From a checkpoint of a small image denoising model: activation silu, trained on crops of objects in photos (Visual Genome).
Rows from block 6 of a small image denoising model, named by matrix and row number. Each number is 500 + 40 x the weight over its row's rms, rounded and kept within 0 to 999. All counts start at 0. Numbers have three digits each.
After each channel's rows are labels from the 100 images, of 14976, where the channel reaches its highest value: "responds to" is what is common among them. Only what is clearly more common there than usual is listed. The data: crops of objects in photos (Visual Genome).
# conv: 3x3 conv (model.mid.2.conv.weight, 256x256x3x3, each kernel summed), inputs 86-128

conv.168:535558482451501529458497469495528529499478565492523447475480477504465463505544435513520516490490515556500452561567519550512576524
responds to: object: sky

conv.95:537452506519410525543496512525499505466508468444505491420387484511493550472508470526436503542492518507471479550499507508527439451
responds to: object: hair; object: head

conv.190:502523469502520491579491471513493514508527453453508507535494506483553522549484554425431537471495432496457450426504450478543479485
responds to: object: tree

conv.96:479529410524485396502510399467474500510498559408541433492556536490466593490557497474502468504466507525473489387493439470509503475
responds to: object: tree

conv.38:486524439534493491464508417448469496502531551518460514550469538518456588489534456526499570407464565548439526464503521500531461550
responds to: object: sky

conv.228:474457510512542555435488575497521455513450540504487483563549415517485488477425519503518552518484591506484472583499518475463432558
responds to: object: sign