Rows from block 8, named by matrix and row number. Rows with one number belong to one attention dimension. Each number is 128 + 32 x the weight over its row's rms, rounded and kept within 0 to 255. All counts start at 0. After the name is the row's rms in percent of the matrix's.
# q: attention query (model.decb.0.1.attn.q.weight, 128x128), inputs 0-127
# k: attention key (model.decb.0.1.attn.k.weight, 128x128), inputs 0-127
q.55 091 [ 66  97 180 109 177 149 119 155 134 122 117 164  81 184 131 157 138 156 174 123 138  51 152 112 121 144 128  98 123 106 124 105 175 123  45 137 117  96  83  87 120 110 128 134 101 164 172  87  92 127 115  83  96 111 200 154 108  94 144 175 156 138 126 143 104 156 136 129  94 124 168 130  99 140 161 162 126 179 128 121 103 187 141  93 134 113  58 128  91 151 101 139 119 139  95  98 143 113 110 152 123 131 152 161 139  91 154 105 187 150 160 118 145 123  72 129  94  82  77 109 168 139 150 128 109 124 135   6]
k.55 096 [136 143 133 131 107 115 147 108 122 153 185  80 124 152 122 123 126  70 152 136 101 174 157 110 113  94 148 127 188 128 130 110 125 128 192 122 159  94 146 160 141 135 121 115 122 137 194   7 179  90 142 104 134  73 110 119 137 169 118  88 115 167 123 116 104 128 140 139 147 139 104 156 116 130 112  98 141 188 188 119 149 157 120 110 143 122 168 121 152 125 120 152 103  79 155 162 203 104 124  76 156 190  82 140 106 131  58 157 122 125 150 140 133 167 114 132 103 103  73  31 122 124  53 131 176 144 108 127]
q.56 083 [173 234  78 135 154 132 139 102 115 114 109 110  88  81 144  95 116 101 137 135 158 122 137 133 123 116 139 114 174 149 166 100 132 150 106  94 138  43 124  98 117 118 100 129 110 108 121 149 144 145 133  92 161 173  58  96 107 132 131 127 126 151 108 124 181  45 125 114 102 124 162 171 125 140 171  97 131 165 128 155 207 158 120  88 128  95  81 119 151 121 147 165 107 120 138 181 122 116  33 124 100 135 192  75 135 138 121 158 164 134 125 141 179 109  70  67 158 168 120 171  98 127 102 180 116 130 132 126]
k.56 102 [153 118 173 105 139 129 148 123 139 106  97 101 135 119 110 180 117 155 184 183 149 137 151 187 114 123 155 129  61 165 124 115 134 101 118 146 109 175 109 116 131 146 106 154 174 115 163  97 142 111  92 105  80 138 142 150 144  83  82 149 113  94 131 144  79 222 162 122 147 175 143 127  51 123 106 165 127 150 135 113  77 221 105 103 149 112 175 130  66 133  96 147 124 126 182  90 115 124 232 116 130 141  73 101 143 119 103 121  73 128 139 128 157 155 102 209 151 129 127 103 141 125 137 122  80 137 113 150]
q.57 095 [ 78  59  67  85 103 145 102 155 140 124 112 143 179 171 204 154  97 145 116 137  90 115 156 159 124 118 189 128 125 115  73 139 131 131 230 143 145  60 124 134 123 121 190 116 179 127 103 169 100 128 153 115  63  38  95 124 191 153 124 126 165 138 139 114 195  89 126 131 114 128 106 137 129 171 142 129 105  92 141 155 166 122 114  90 128 139 119 133 154 100 103 118 116 135 104 135 123 105 100  84 161 174 104 178 130 123 130 150 128 124 126 133 103 121 135 147 103  94 169  31 131 135 139  88 104 118 136 171]
k.57 100 [143 215 189 163 111 107 177 140 123 164 126 108 113 133  62  99 180 151 163 105 156 158  73 138  98 118  64 120 149 153 140 102 108 181 125  98 150 151 108 126 128 129  55 193  48 155 110  95 159 103 146 118 115 169 110 120  97 123 180 145 112 117  93 144 145 167 120 182 143  77 162  88 134 175 120  87 101 153 141 148 105  95 149 155 138  76 152  91  91 119 148 142 139  75 138  62 124 185 167 142 119 113 113 124  97 155 141 130 127 106 144 115 107 142 131  63 117 162 111 149 118 135 119 180  71 145  80 134]
q.58 084 [ 69  74 142 114 116 154 104 141 107 134 135 163 189 124  68 134 141 115 147 135 141 160 105 149 127 145 132 117 212  83 138  67 109 140 163 102 150 107  91  98 130 141 125 119 114  75  57 135  81 134 122 160  51 126  57 122 122  91 120 206 183 129 141 149  90 137 111 134 114 166 114 131 105 133 114 130 142 161 140 134 199 132 118 120  65 129 110 142  98 115 115 125  98 155 124  56 140 111 110 123  84 178 131 133 159 135 108 110 139 141 103 119  78 120 192 147 102 110 118 194 153 137 131 145 156 144 126 237]
k.58 105 [ 50 122  28 118 157  86  92 159 155 191  91 104  92 110 113 187 191  88 128 119  72  88 124 119 136 125 148 154  82 109 112 139 134 190  85 124  74 120 136 159 129 154  92 159 110 123 105 117  83 168 155 123 138 123 165 125 104 151 156  99 138  94  96 120 109 120 106 192 113   2 129 138 142 127 126 110  75 131 114 149 133 121 164 163 130  78 133 128 126  77 183 160 133 105 180 126 140 174 162  99 135 106 179 150  87 145 145 128  88 158 115 119 149 157 122 160 123 113 117 128 139 147 143 131 110 159 111  99]
q.59 081 [ 87 128  88 140 114  90 139 142 123 134 134 187 115 138 110 132 164 148 212 107 124  92  72 113 151 134 167 131 125 107 125 146 112 150  92 120 125 103 126 132 162 125 104  98 154 118 145 105 194 146 121 109 127 107 175 135  97 157  89 135 186 177 143 120 133  27 125 135 196 106  55 107  88 138  66 106 136 113  99 133 119 137 103 187 112 133 110 117 138 176 163 147 130 137  68 114 176  99  83 141 141  85 101  80 134 110 113 195  97 113 103 153 179 146  83 139 103 171 107  93 183 160 150 213 124 104 122 141]
k.59 099 [156 144 118 130 191 114 110 182  65 200  80  99 117 142 132 104 186 100  81 106 140 147 152 140 137 107  94 136  84  98 154  73 143 191 176 160  92  97 139 110 138 151 110 126 124 125 141 104 119 122 188 110  83  97 129 132 151 139 177 144 129  78 113 110 124 147 124 196  89 115 200  97 103 100 143  86 158 118  87 160 115 128 185  45  93 167 155  66 113 127 154 121 141 149 118  96  93 170 115 129  85 145  96 121 147 142 135 127 124  70  79 113 102 100 114 171 161 121 170  94 170 111 119 108 151 188 136 126]
q.60 075 [202 173 140 119 111 101  92 135 185  97 113 161  73 119  52 132  95 134 148 127 173 118 134 194 106 118  97 101 112 105 190 124  89 130 105 110 134 142  73  93 118 171 186 130 121 168 149 169 161 110 117 139 107 207 105  74 126 110 136  95  97 124 109 113 147 151 118 117 189 121 125  74 191 147 118 181 136 119 175 137 116 117 129 122 138 115  69 117  21 153 130 187 105 124  59 123 116 148 122 119 107 139 163 129 116 146 128 110 185 119 154 118 131 106 112 101 101 167 110 114 135 126 103 189 121 143 140  83]
k.60 094 [ 67 109 160 164 171 163 136 110 129 112 161 111 104 175 169 155 122 169 126 201  65 143 163 133  97 124 172 144 131 153  84 107 183  88 180 161  74  94 136 126 115 105  87 151 143 139 112  26 128 148  94 155 135 173 152 171 115 158 109 123 127 152 146 133 101 110 172  88 152 165 130 165 168 152 106 147 129 120 123 103  83 109 136 136  83  66 129 109 214 128 152 120 137 158 155  75 145  87 146 131 102 108  84 109 162 100 110 105 120 141 148  96 113 148 146 109 100 121 135  20 158 133 127  97 106 133 161 131]
q.61 082 [182 124 179  94 178  97 119 108 142 134 120 122 109 101 129 104 120  89 215 117 165 162 212 138 120 107 142 147 147 176 159 171 139 161 164 135 146 184 159 144 142 125  87  90  64 153 168 131 141 102 150 109  90 156  94 105  97 132 105 143 160 115 111 125 127 105 120 119 120 189 120 125 107 118  82 114 127 117  49 130 159  97 157 117  74 130 114 144  87 102 156 141 136 121 150 189 125 128 128 141 149 123 165 177 149 125  80 111 111 134 110 127 143 129  85  36 145 152 169 123 181 109  78  91 162 126 115 228]
k.61 090 [112 109 102 203  78 148  91 127 135 118 102 167 146 114 145 189 107 133  73 158 100 143 131 147 148 144 102 141 152 140 173 104 167  92 176 109 128 121 184 149 145 158 129 128 159 106 101  69 124 155 104 113 174 121 128 146 119  97 133 121  98 145 135  80 118 145 183 106 133  18 140 151 141 146 164 132 146 147 179 138 153 182 111 129 139 124 180 160 131 109 100 150 131 101 108 120 255  85 101 139 126 118  70  81 129 127 143 108  96 137 114 120 112 128  81 140  69 187 131 136 124 161  87 122  69 112 130 125]
q.62 069 [111 166 178 103 113 149 131 130  99 157 129  65 132 107 137 135  87 117 100 112 113 149  89 164 115 114 154 118 107 125  67 120 100 126 129 121 146  44 129 140 136 140 138 104 202 139 181 100 139  87 160 154 163 194 196 161 114 134 105 157 128 133 128 119  98  85 124 132 144  76 131 140 125 108 112 146 114 166  85 120 128  88 130 125 112 146 123 116  83  68  76 135 155  95 153 236 112  72 120  76 112 154 164 151 134 123  98  88 146 125 154 120 129 134 138 131 168  75  40 183 179 110 122 157 118 135 110 201]
k.62 088 [134 112 136 197  51 118 140 104 120 152 131 212 132 140 133 118 158 158 138 124 131 136 155 104 126 122  86 149 155 150 118  81  90 125 102 133 153 113 136 192 120 142 167 118  80 112 100 146 109 182 135 137 140  89 144 124 140 136 140 136 154 102 131 107 159 149  78 148 124 104  62 171 100 107 171 167 146 199 185 142 111 121 119 152 112  87 145 123 162 209 137 168 125 146 166  76 141 148  80 164  94 108 103  96 132  94  75  44 166 137 128 110 128  86 129 125 183 146  52 118 126 153 156  84 195 113 104 109]
q.63 076 [133 197  80  74  87 125  83 111 106 116 131 119 163 140 119 119 124 128 112 126 112 192 117 157 129 110 140 132 115 121 128  83 138  97 106  42 127 123 150  88  84 105  66 139 123 128  54 126 121 156 128  97 187  89 183 159  41 142 159 204 175 127 103 150 188 129 185 126 140 153 157 181 163 152 162 136 151  90 135 131  65 103 129 137 188 122 136 129  99 160 117 129 149 150 113  50 125 149 132 157 102  81 158 154 134 110 130 117 169 150 140 134 132  81 106 125 111 100 164 101 101 124 125 182 124 155 123  79]
k.63 095 [ 97 134 173  91 107 156 187 155 114 140 114 113  93 142 154 135 131  64 121 118 122   2 155 135 127 141 128 119 115 137 182 181 161 172 178 148 123 163 146 207 133 123 134 136 100 103 181 178  88 140 129 127 124 184 152  71 146 130 122 113  99 103 142 132  65  88 137 120 130 207  76 126 158  99 121 185 117 123 130 124 121  78 123 115 120 142 158 152 162 110 116  90 148 100 150 129  97 143 127 118 173 117  77 144 117 108  70 125  93 142 118 155 119 175 123 158 114 193 168 102 137 183  68 120 120 121 126 165]
q.64 100 [ 64 115 104  77 121 134 150 154 155 104 129 133 145  99 142 130 127 155 157 128  73 113 120  88 142 193 107  66 108 151 103 113 118 109 131 136 167 139 103  89 148 124 143 212 170 134 115 112 150 114 146 105 166 100 101 144 125 100 131 153 121 127 107 178 222 118  50 159 107  78 161 114 158 152 120 103 129 161 136 129 148 124 138 154 153 163  87  95 144 113 141 143 120  90 177  65 154 135  66 157 121 123  71 143 127 100 109 101 216 159  77 150  77 112  74 125 133  93 103  48 139 123 152 161 158 137 169 117]
k.64 113 [ 99 127 179 191 107 122 143 134 126 113 125 181 112 166 161 122 138 127 109 123 139 170  93  92  79 166  73 104 128 126 109 121 114 157 127 133  66 100  82  81 164 120 167 129 180 121 184 128 112 112 134 118 191 154 143 128 157 147 144 158 125 136  40 123 176  86 113 139 127 146 116 138 169 148  78 120 104  89 141 143 125 137 152 183  89 119 157 111 177 132 123 118 120 117 199  79 101 139 178 129 117 157  99 142 149 117 115 121 192 128   0 127  81 114  94 108 165 148 103 129 133 164 185 164 151 130 117 140]
q.65 100 [ 67  88 194 104 110 136  84 132 160 144 115 111  98 110 161 179 121 115 129 124 157 145 124  26 138 136 104 128 119 170 102 133 159 137  66 161 151 139 160 135 115 121 156 175 127 152 194 146 101  91 138 134  70 117  93  94 113 108 119 110  77 142 122 143  99 143 109 136  64 131 130 144  71  95 200 163 146 191 142 131 134 189 119 134 109 162 131 135 129  94  96 155  96 125 142 143 134 130  58 144 132 184 140 112 110 180 178 121 121 109 142 165 112 152 125  48 132 103 153 211 129 125 118  67 161 120 148 111]
k.65 097 [149  65 137 167 117 112  65 137 148 124 195  99 113  88 155 180 134 145  87 143  76 111 157  69 122 122 120 126 124 130 101  63 156 127 104 146 129 199 171 144 118 110 126 117 130 192 155 171  95  64 134 150 121 113 114  93  96 117 111 136 108 147 125 162 140  88 113 150  83 133 142 165  16 163 163 133 143 161 147 112  88 194 118 108 117 119 175 118 149  56 116  86 107 115 117 108 137 160 131 116 144 200 166 112 145 143 167 128 176 160 102 144 140 147  61 129 135  68 111 126 103 108 111  83 141 130 122 145]
q.66 100 [100 128 168 184 147 112 144 131 146  81 134 120 103 161 166 145 113  98  61 140 157 179 116 159 128 136 119 139 135 153 183 125 107 128 139 127 143 142 152  93  90 156 147 191  96 133 178  84  79 130 143  93 101 138 204  96 122 143 104  98 122 113  80  89 136 104  59 133  86  84  92  84 178 134 115 191 127  48 133 152 104  79 119 130 147 102 108  80  94 131 121 146 143 158 203 158 124 153 102 176 111 124 127 102 108 129  75 110  64 126 185 169 122 136 133 133 123 179 156  71 153 144 165 186 106 117 141 132]
k.66 106 [150 148 173 154  83  96 116 138 143  62 106  91 130 134 175 171 111 110  98 168  84 205 163 126 119 113  88 139 125 142 158 175 124 118 131 117 133 175 126 163  95 138 144 161 107 143 102 152 110  95 145 103 107 134 116 109 138 100 106 108  39  97 103 104 107 118  82 136 131  84 121 160 156 149  67 199 139  96 158 143 141  31 130  42  95  79 159  88 107 148 136 153 112 183 191 134 166 157 126 190 107  93 160 109 105 103 150 157 127 146 172 152 137 141 105 104 132 141 161 142 151 167 137 160 150  86 141 141]
q.67 093 [104 155  91 216 163 147 102 118 152 151 176 177 173 126 155  93 136  69 128 131 167 139 131  59 132 121 156 130  72 170 140 121 138 144 136 111 117 119  99  61 135 118 117 143 131 132  84 172 148 104 119  97 111  48 128 165 162 108 128 111 181 139 142 148 167 151 127 160 126  70 138 112  40 122 140  49 113 172  98 118 177 211 126 130 124 168 124 125 101 137  86 113 148 165 154 146 151 142 149 102 106 192  67 140 142 103 108 138  81 152  96 138 109 131 122 167  91  97 129  59 118 136 140 124 149 114 144 135]
k.67 104 [130  78 137 153 132 133 164 140 155 177  96  97 127 170 141  45 166 117 194 130 140 119 138 127 104 153 120 142 123 122 188 207 159 157 150 113 115  93 100  81 153 145 137 133 124 117 134 135 146 100 141  80 140  84 159 110 147  93 165 107 119 136 102 143  59  89 119 189 135 121  95 121  40  88 100  69 114 171  84 138 172 212 149 111 113 131 103 143  91 130 129 187 138 137 141 157 138 201  88 160 153 170 110 152 142 142 179 165  81 167  87  96 128 114 160 137 103  97  99 140 123 135 133 171 149 142 116 104]
q.68 102 [153  96 148 185 107 123 102 149 166 121 168  89 126 128 176  99 141 101  94 124  92 210 151 125 133 115 151 100 144  92 141 133 142 132 175 161  98 125 117 172 123 149  88 123 163 114 184 164 124 119 124 120 158 128 159 130 116 173  94 123 134 148  89 156  32 144 149 169 124  97 107 139 115 122   0  84 131  81 131 102 166 135 146 113 166 132 151  85 139 142 128 138 174 119 190 160 145 144 146 167  83 119 194 115 117 141 108 126 180  85 108 130 112 142 117  96 112 134 143 157  95 155 165 127 108 137  99 138]
k.68 107 [ 79 123  75  97 122 139  69 129 185  64 197 114 144 141 142  76  94 130 162 115 145 105 119 102 130 109 115 102 164 172 130 114 137 111 139 169 202 109 154 145 120 115 111 156 167 129 142 193 219 125 143 127 131  77 149 114 104 187  81 131 177 110  91 125 155 118  72 116 103 105 103 110  88 169  42 101 148 116 121 114 196 133 121 157  86 151  91 116 187 134 151 127 126 142 153 150 184 105  63 140 131 118 104  80 104 123 156 116 172 130 165 143 140 162 161 101 107 152 166  91 124 164 121 147 117 101 115 120]
q.69 094 [ 78 179 118 147 140 121 152 129 101 122 162 101  82 196 172 114 169 159 202 128 146 119 190 185 144 139 150 139  82 110  81 108 144 111 121 128 137 112 126  55 133 148 123 129 136 121  79 146  94 159 114 118 143 158 110  96 104 148 109 162 112 139 158 117 255 107 147 128  84  84 122 146  78 129 126 115 144 113 114 172 147  85  96 136 160 169 144 126 156 141 117 120 166 133  87  94 129  98 107 152 121 101  97 123 167 112 137  99 154 150 108 161 174 163 120  33 110 132  86  92 102 166 152  64 167 128 149 116]
k.69 098 [182 159  94 175 148 115 131 150  93 182  51 122  96 135 177  83 181 128 143 141 116 144 182 183 101  98  86 153  65 125 104 182 116 142 180 132 152 128 142  82 182 148 104 109 177 147 101 132 102 125 135 180 130 177 135 108 119 120 110  99 114 112 111 127 231  74 124 128 118 113 124 125  62 143  70 114  83 103 141 178  96  62 122 118 141 141 121 127 151 185 154 132 159 101 119 103 159 143 120 128 154 107 171 130 137 126  76  96 151 129 114 109 179 113 115 111 154 137 118 170 111 108 164  79 191 134 130 157]
q.70 103 [167 112 111 110 103 109 195 136 135  95 124 118 149 119 197 142 132 149 153 141 117 172 172 108 145 115 184 124 140  85 169 253 119 123 176 127 137 117 134 117 126 134 122 147 126 156  86  82 146 143 124 115  98 143 111  86 105  82 121 136  70 130 137  82 107 129 113  95 109 145 151 190  39 130  87  76 107 153 108 156  86 170 127 100  90 138 147 121  93 100 133 131 135 154  25 122 171 134 131 148  80 157 154 138 121 148  99 106 121  85 215 126 144 103  88 143 124 160 169 130 158 150 128 138 107 144 111 165]
k.70 111 [161 128 122 207  82 149 174 120 119  97 170 143 173 109 126 184 128 106 132 156 180 102 147  93 143 147 157 121 102 117 139  95 118 116 117 156 170  95 147 128 127 104 144 129 126 154  78  98 138 138 104 140 116 152 154 179 132  99 117 132 107 103 141 105 134 108 141  85  98 117  73 130  62 101  57  69 156 115 174 143  73 210  97 125 101 121 167 124 111 115 122 108 137 170  68 123 150 110  99  96 116 138  75 136 175 109 147  97 144 115 255 106 136 103 112  78 132 142 188 132 108 133 170 126 118 118 153  95]
q.71 092 [109  74 139 118 174 169  79 134 156 157 187 170 129 106  93 106 128 158 106 149 159 118 117 145 149 144 172 143 114  99  89 146 173 114 100  89 175 139 126 144 143 171 116 181 155 156  60 157 164 181 127 124 103  36 153  79 102 100 107 116 159 118 172 104 138 112 110 148 148 127 130  81 157 108 109 144  96  84 121 102 145  62 120 106 109 173  90 127 138  71 151 123 117 174 124 111 140  75 130 134  52 131  99 109  97 101  74 137 159 118 117 120 127  98 137 116 137 138 152 247 140 143 137 103  87 133 176 112]
k.71 105 [165  71 146 165 172 131 103 143 128 145 157 112 120 136 160  85 113 137 161  98  68 105 130 190 155 151 149 133 164 134 165  65 121 105 104 130 151 141 151 114 156 166 115 123 103 107 149 206 157 163 131  95 132 126 142  83 147 129 120 136 164 137 134 101  71 161 153 120 133 115  72 140 175  98  98 131 161 105 112 136  96  81 132 108  43 137 139 129  87 130  79 132 119 140 123  62 148 126 238 134 168 128  83 140 178 124 146 117 152  93 104  62 113  85 105 133 174 134 130 230 116 101 160 125 125 147 114 107]
q.72 099 [149 147  93  98 132 168  74 113 137  96 127 162 100 172 164 145 122 129 125 148 109  98 151 108 165 164 154 139  97 113 108  81  93 133 107  78 129 122 131  48  97 111 124  83 146 110  47 161 165 184 138 135  85 117 142  89 127 148 144 154 112  99 134 118 137  95 170 140  75 185 145 136 160 147  83  98 141 172  95 113 107 105 120 177 118 123  92 120 128  98 136  88 139 193 137  99 118 140 107 119 158 201 110 123 180 109 158 152 140 175 157 159  79 128 205 134 125 116 143   7 120 179 126 108 111 144 123 152]
k.72 108 [124 111 112 125 129 111  75 140 103 153  76 145  71 135 151  55 166  89  61  97 166 150 172 112 158 105 106 176 163 160 174 127 123 141 149  97 120 121 112  57 130  95 101 150 154 137 157  75 173 152 153 174 138 134 137  98 135  98 196 138 106 128 115  99  76 131 137 143  70 141 113 175 206 182  94 145 160 146 150 142  87 147 165 148 152  87  97  94  57 115 166 131 115 121 128 113  97 177 176 104 116 155 210 131 144 137 125 139 151  95 150  91  95 110 161 157 126 135 128 128 120  96 153  88 129 164 127  76]
q.73 096 [ 73 134 135 115 123 157 174 132 168  95 145  97  89 142  77  10 134 120 129 147 136 162 116  87 158 146 108 107  26 179 148 161 119 159 112 116 120 147 153  96 139 112 122 120 155 134  72 142 175 152 148 117 157 139 127 149 139 141 134 135 115 137  91 154 150 131 154 127 181 151 110 155 179 110 116 141 124  93 135 104 114 120 147 175  98 193 159 128 150  64 132 149 113 140  71 160 126 163 102 119 129  63  89 123 126 112 121 112 149  82 172 135  99 156  84  24  98 129 195 160 143 137 139 135 174 148 105 105]
k.73 098 [111 118 163 143  80 178 122 137 222 132 100  73 177 120  93  20 121 126 135  96  27 102 136 131 116  89  87 104 102 136 155 143 109 148 184 134 134 143 151 128 140 128 134 124 150 151  92 187 144 145 147 152 120 173 149 154 124 112 127 129 132 120 141 102 181 135 137 127 134 187 129 131 161 103 143  86 129 109 127 120  91 127 126 171 162  86 116 121 136  98 170 132 115 113 137  94 135 182  92 121 215  47 120 147 127 130 168  92 176 110 138 132 108 130  76  58 118  98 200 145 131 142 105 145 142 147 132 112]
q.74 102 [ 86  85  75 124 123 155 103 116 110 154  75  90 214  62 152 167 146 114 126 143 163  60 176 169 155 169 191 125  75 108  75 139 131 144 125 114 168 113 130 160 112 114 125  69 129 141  46 156  78 178 104 138 118 164 131 185 158 140 153 150  98  91 156 123 167 120 183  97 144 123  97  94 209 111  70  75 145 133 125 131 135  87 123 157 153 184 165 119 102 142 114 168 157 147  82 104 129 150 155 152 139 145 109 125 116 134 126 124 132  99 145 159 142 126 140 172 120 118 105  87 113 122  95 103  79 105 115 127]
k.74 108 [159 142 155 152 117 103 118 165  90 185 182 113 118 187 111 112 164  98 167 112  91 150 169 110 121  97 129 148 108 121 102  80 104 174 166 150 171 106 129 112 141 123  92 145  83 150 194 113 132 131 156  99 130 138 111 144  97 138 173 109 168 124 114  61 132  84 106 137  90 183 135  99 191 131  61 152  76  80  82 150 167  74 149 166 139 116 135 135 168 147 181 173 165 140 103 163 101 159 103 117 100 155 102 146 171 151  94 139 132 125 135 107 127  88 116 231 124 125  70 156 150 112 127 118 117 147 121  55]
q.75 088 [176 162  98 111 105 156 107 106 135 124  73 174  83 175 186 149 102  78 161 153 145 213 110 167 129 137 171 130  87 147 138  31 172 160 128 114 137 106 130 123 108 151 110 117 143  98 157 193 134 102 141 112 171 173 160 175 169 134 114 157 140  96 120 152 126 125 144 166 152  67 181 130  59 100 147 103 126 165 174 100  95 116 155 149 137  93 139 103 124 150 102 125 144 143 127  93 157 132 121 103 121 153  77 133  85 110 117  53  59 158 142 124 109 131 127  75 114 175 140  69 131 142 134 113 126 184 133 150]
k.75 101 [150  97 112 114 107 136 189 121 134 160 141 157  90 150 163 134 121 129 130 120 158 183 134 223 169 117 104 127  51 131 139 108  99 168 176 136  94 142 143 113 124 119 142  83 176 118 231 126 132 119 145 128 179  93 137 152  81 114 152 144 109 145 104 138  71  89 104 144 117 144 115 129  85 170 122  99 128 124 132 122  31 127 169  97  89 112 115 146 104 162 127 150 153 157 142 181 174 153  67 112 186 108 106 148 104 139 136  80  64 144 121 152 140 118 128 204 126 158 109  84 151 136 166  79 164 133 137 114]
q.76 104 [136 142 131 145 107  87 144 132  81 120 130 118 130 146 127 141 140 134 104 103 147 123 160 127  94 126 138 154 163 125 119 191 128 107 177 124 174 140 137 116 131 138 167 191 131 117 142 146 148  67 144 116 168 175 191 144 130 152 159  63 133 155 135 118 103 130  92 117 149 162 123 160 118 125 174 150 138 125 157 135  79 104 153 144 109 114 171 147 153  94 145 127 154 151 137 145 183 171 195 175 129 174 117 169 131 138  79  62   5 160   0 123 116 130 146  75 190 117 133 165 105 130 114 133 105 151 127 120]
k.76 111 [142  86 130 160 124 149 164 105  60  99 135 139 166 136 136 181  75 159 145 156 107 159 137 109 131 173 117 145 113 142 100  98 109  85 132 159 109  91 133 137 106 122 184 127 171 156  67 120 216 109 111 167 110 161 150 127 145 105 139  96 148 124 162 182 138 156  61  75 166 132 113 157 163 116 143 160 156 176 179 129 127 122 115 121 125 187 112 146  87 125 143 136 124 123 152 110 180 119  54 156 133 135  95 145 117 135 154  85  52 148  40 198 147 147 144  95 134 105 130 146 117 139 125 185 142 108 143  54]
q.77 097 [101 100  74 160 177 106  75 125 154 149  82 194 158 102 197 147 134 130 137 104 145 168  76 143 112 155 141 158 128 137 103 115 137 121 159 130 111 111 110  97 122 121 119  78 220 132 177 112  87  67  92 153 167 133  98  88  72 112 145  89  92  85 133 120 103 138 152 130  81 137 149 121 124 130 103 125 110 112 139  91 159 133 116 160 158 132 106 134 123 155 179 173 108 110  76 128 116 160 130 139  92 122 131 136 119 149 155 164 203 139  34 150 144  58  88 164 120 117 216 178 140 131 117 158  95 112 126 147]
k.77 111 [172 142  35 158 176 131 119 144 145 156 114 140 158 103 157 145 172 151 138 159 100  79  57 139 112 119 140 152  93 103  70  40 104 131 154 128 125 103 126 113 140 120 146 144 146 117  89  99  70 111 142 128 105 117 123 114  98 176 139 110 121 129 111 198  56 110 175 140 101 204 122 127 131 124 152 110 143 122 149 116  81 113 129 150  80 189 169 127 181 122 160 145 126 151  40 116  59 162 156 140 100 108  90 136 113 143  90 162 154 142  81 111 161 100 122 148 122 108 180  65 134 144 103 133 135 126 148  95]
q.78 093 [ 79 120  70 103 134  80 159  99 140 125 163 150 165 122 131 107 105 103 151 119 177  96 150 185 148 151 142 102 131 129 104 129 103 117 101 146 132 149 143 142 140 133 130  73  97 108 167  92 101 109 127 140 176 162 102  79 152 105 120 158  99 160 170 148  80 150 199 134 122  86 206 148 115 166 202 120 133 116 157 118 138 162 126 123 134 165 151 120 129 143 121  89 140  78  86 149  82 117 197 115 121 117  82 104 134 112 168 150 143 158 144 148  80  84 160  98  40 162 206  53  79  97  98 101 128 132 102 107]
k.78 102 [147 105 150 107 112 135 173 111  72 126 188 208 133 132 118  83 100 127 137 113  25 110 176 194 103 144 128 125  93 141 157  82 144 121  87 136  93  80 135 117 143 143 138  77 135 143  85 147 114 111 111 126 102 110 150 127 159 126 124 122 175 105 154 104 105 172  70 119 139 134 129 186  96 181 234 105  99 126 121 139 120  94 126 170  93  54 129 133  86 144 127 129 155  88 103 144 100 103 179 127 110 140 135  91 128 109 135 123 221 122 105 106 105 120 130 145  91 162 194 143 140 123 118 113 175 124 121  97]
q.79 102 [134  91 152  96 161 197 138 106 128 177 121  86 179 135 138  78 106 115 144 124 147 150 120 186 123 101 124 149 167 166 128 188 135 115 169 113 132  70 124  36 120 137 146 141 115 156 175 151  89 130  98 167 154 176 215 114 106 151 136 111 132  92 102 123 131 135 155 130 105 152  70 101 117 113 151 142 130 177  91 117  70 118 104 109 153 131 133  96 108 189 104 119 144 105 121 124  73 135  73 101 129 128 129 158 112 144  84  74 182 107  68  96 101 131 211 196 159 119 168 173 118 101 122 108 151 127 125 116]
k.79 096 [ 91  57 104 139 131 191 114  98 131 105 165  44 193 110 136 144 104 159 135 134 140 197 191 172  89  82 106 123 159 113  91 106  99 100 138 104 123 156 101 109 101 115  85 144 167 164  36 155 104 150 124 105  84 170 133 129 141 130  88 124 122  79 135 129 164 112 112 133 128  94 107 133 107 124 206 108 137 163 131 126 119 147  98  97 173 178 159 157 188 136 139 134 120  97  93 111 160 106 117  61 116 100 125 158 108 107 160  70 153 131  74 175 136 158 200 161 132 122 133 158 124 128 149  85 135 119 135 111]
q.80 101 [116 103 154 100  85 127 134 170 165 122 128 171 211 128 152 160 138 173 149 148 167 101 125 162 172 114 116 110 158 136  90  77 122 137 154 161 134 119 115 133 121 138 122 131 141 110 157 160 134 132 121 122 114  90  46 117  98 110 120 116 164 120 133 123  52 140 128 127 144 138 119  94 195  55  74 120 165 119 209 124 170 133 118  88 140 102 167 127 134 139 115 127 152 138 135  84  77 122 143 146  75 140  99 185 194 122 170 102 113 107 184 130  63 120 168 106 163  76  74 116  99 123 125 183  52 123  97  93]
k.80 111 [117 109  99 142 160 113 140 167 142 150 153 164 134 163 118 136 147 194 131 104  99  89 124 140 163 135 109 132 153 104  74 130 119 160 156 172 107  96 156 121 121 148 102 131 144 133 147  89 126 117 136 137 127 150 175 117 123 172 150 112 132  96 144 116  74 124 133 173 144 220 108 104 168  92  23 134 148 133 148 144 156 125 110  90 106 115 154 117 112 147 129 151 157  94 110 134 113 128  76 106 126 122  45 166 158 123 185 103  43 107 170 154  76 117 207 120 151  90  84  76 104 129 134 215  77 143 142 170]
q.81 097 [130 132 126 152 105 144  87 151 174 154 134 105 130 104 129 144 143 125 129 126  42 128 132 109 134 137 153 129 150 116  51  74 121 135 141 121  87 155 104 111  94 126 158 195  38 129 193 169 151  96 106 122 104 111  94  91 117 160 129 142 132 134 145 163 166 118 116 111  98 174 120  87 170 126 210  77 164  90 163 147 114 116 121 160 104 138 120 137  81  73 153 119 152 108  46 119 117  96  92 127 194 104 131 151 184 114 171 149 137 162 104 125  67 147 134 163  90 122 217 106 123 104 153 123 145  82 126 109]
k.81 095 [ 75 110  66 123 135 117 135 130 111 160 156 120  86 168 112  94 121 111 137  99 162 181 140  96 106 150 133 156 153 157 136 135 109 123 174 161 127 182 103 140 121 133 109 126  90 142 184 104 229 103 143 119 155  93 122  92 118 174 150 142  59 121 117 113 208 161 114 115 161 174 139 137 136 112 167  71 115  64 142 140  88 104 145 143  92 146 147 142 112 113 145 103 144 138  90  71 164 151  73 143 148  68 117 184 133 140 148 181 108 135  78 156  88 110 160 195  96 142 212  93 139  92 134 121 135 125  95 150]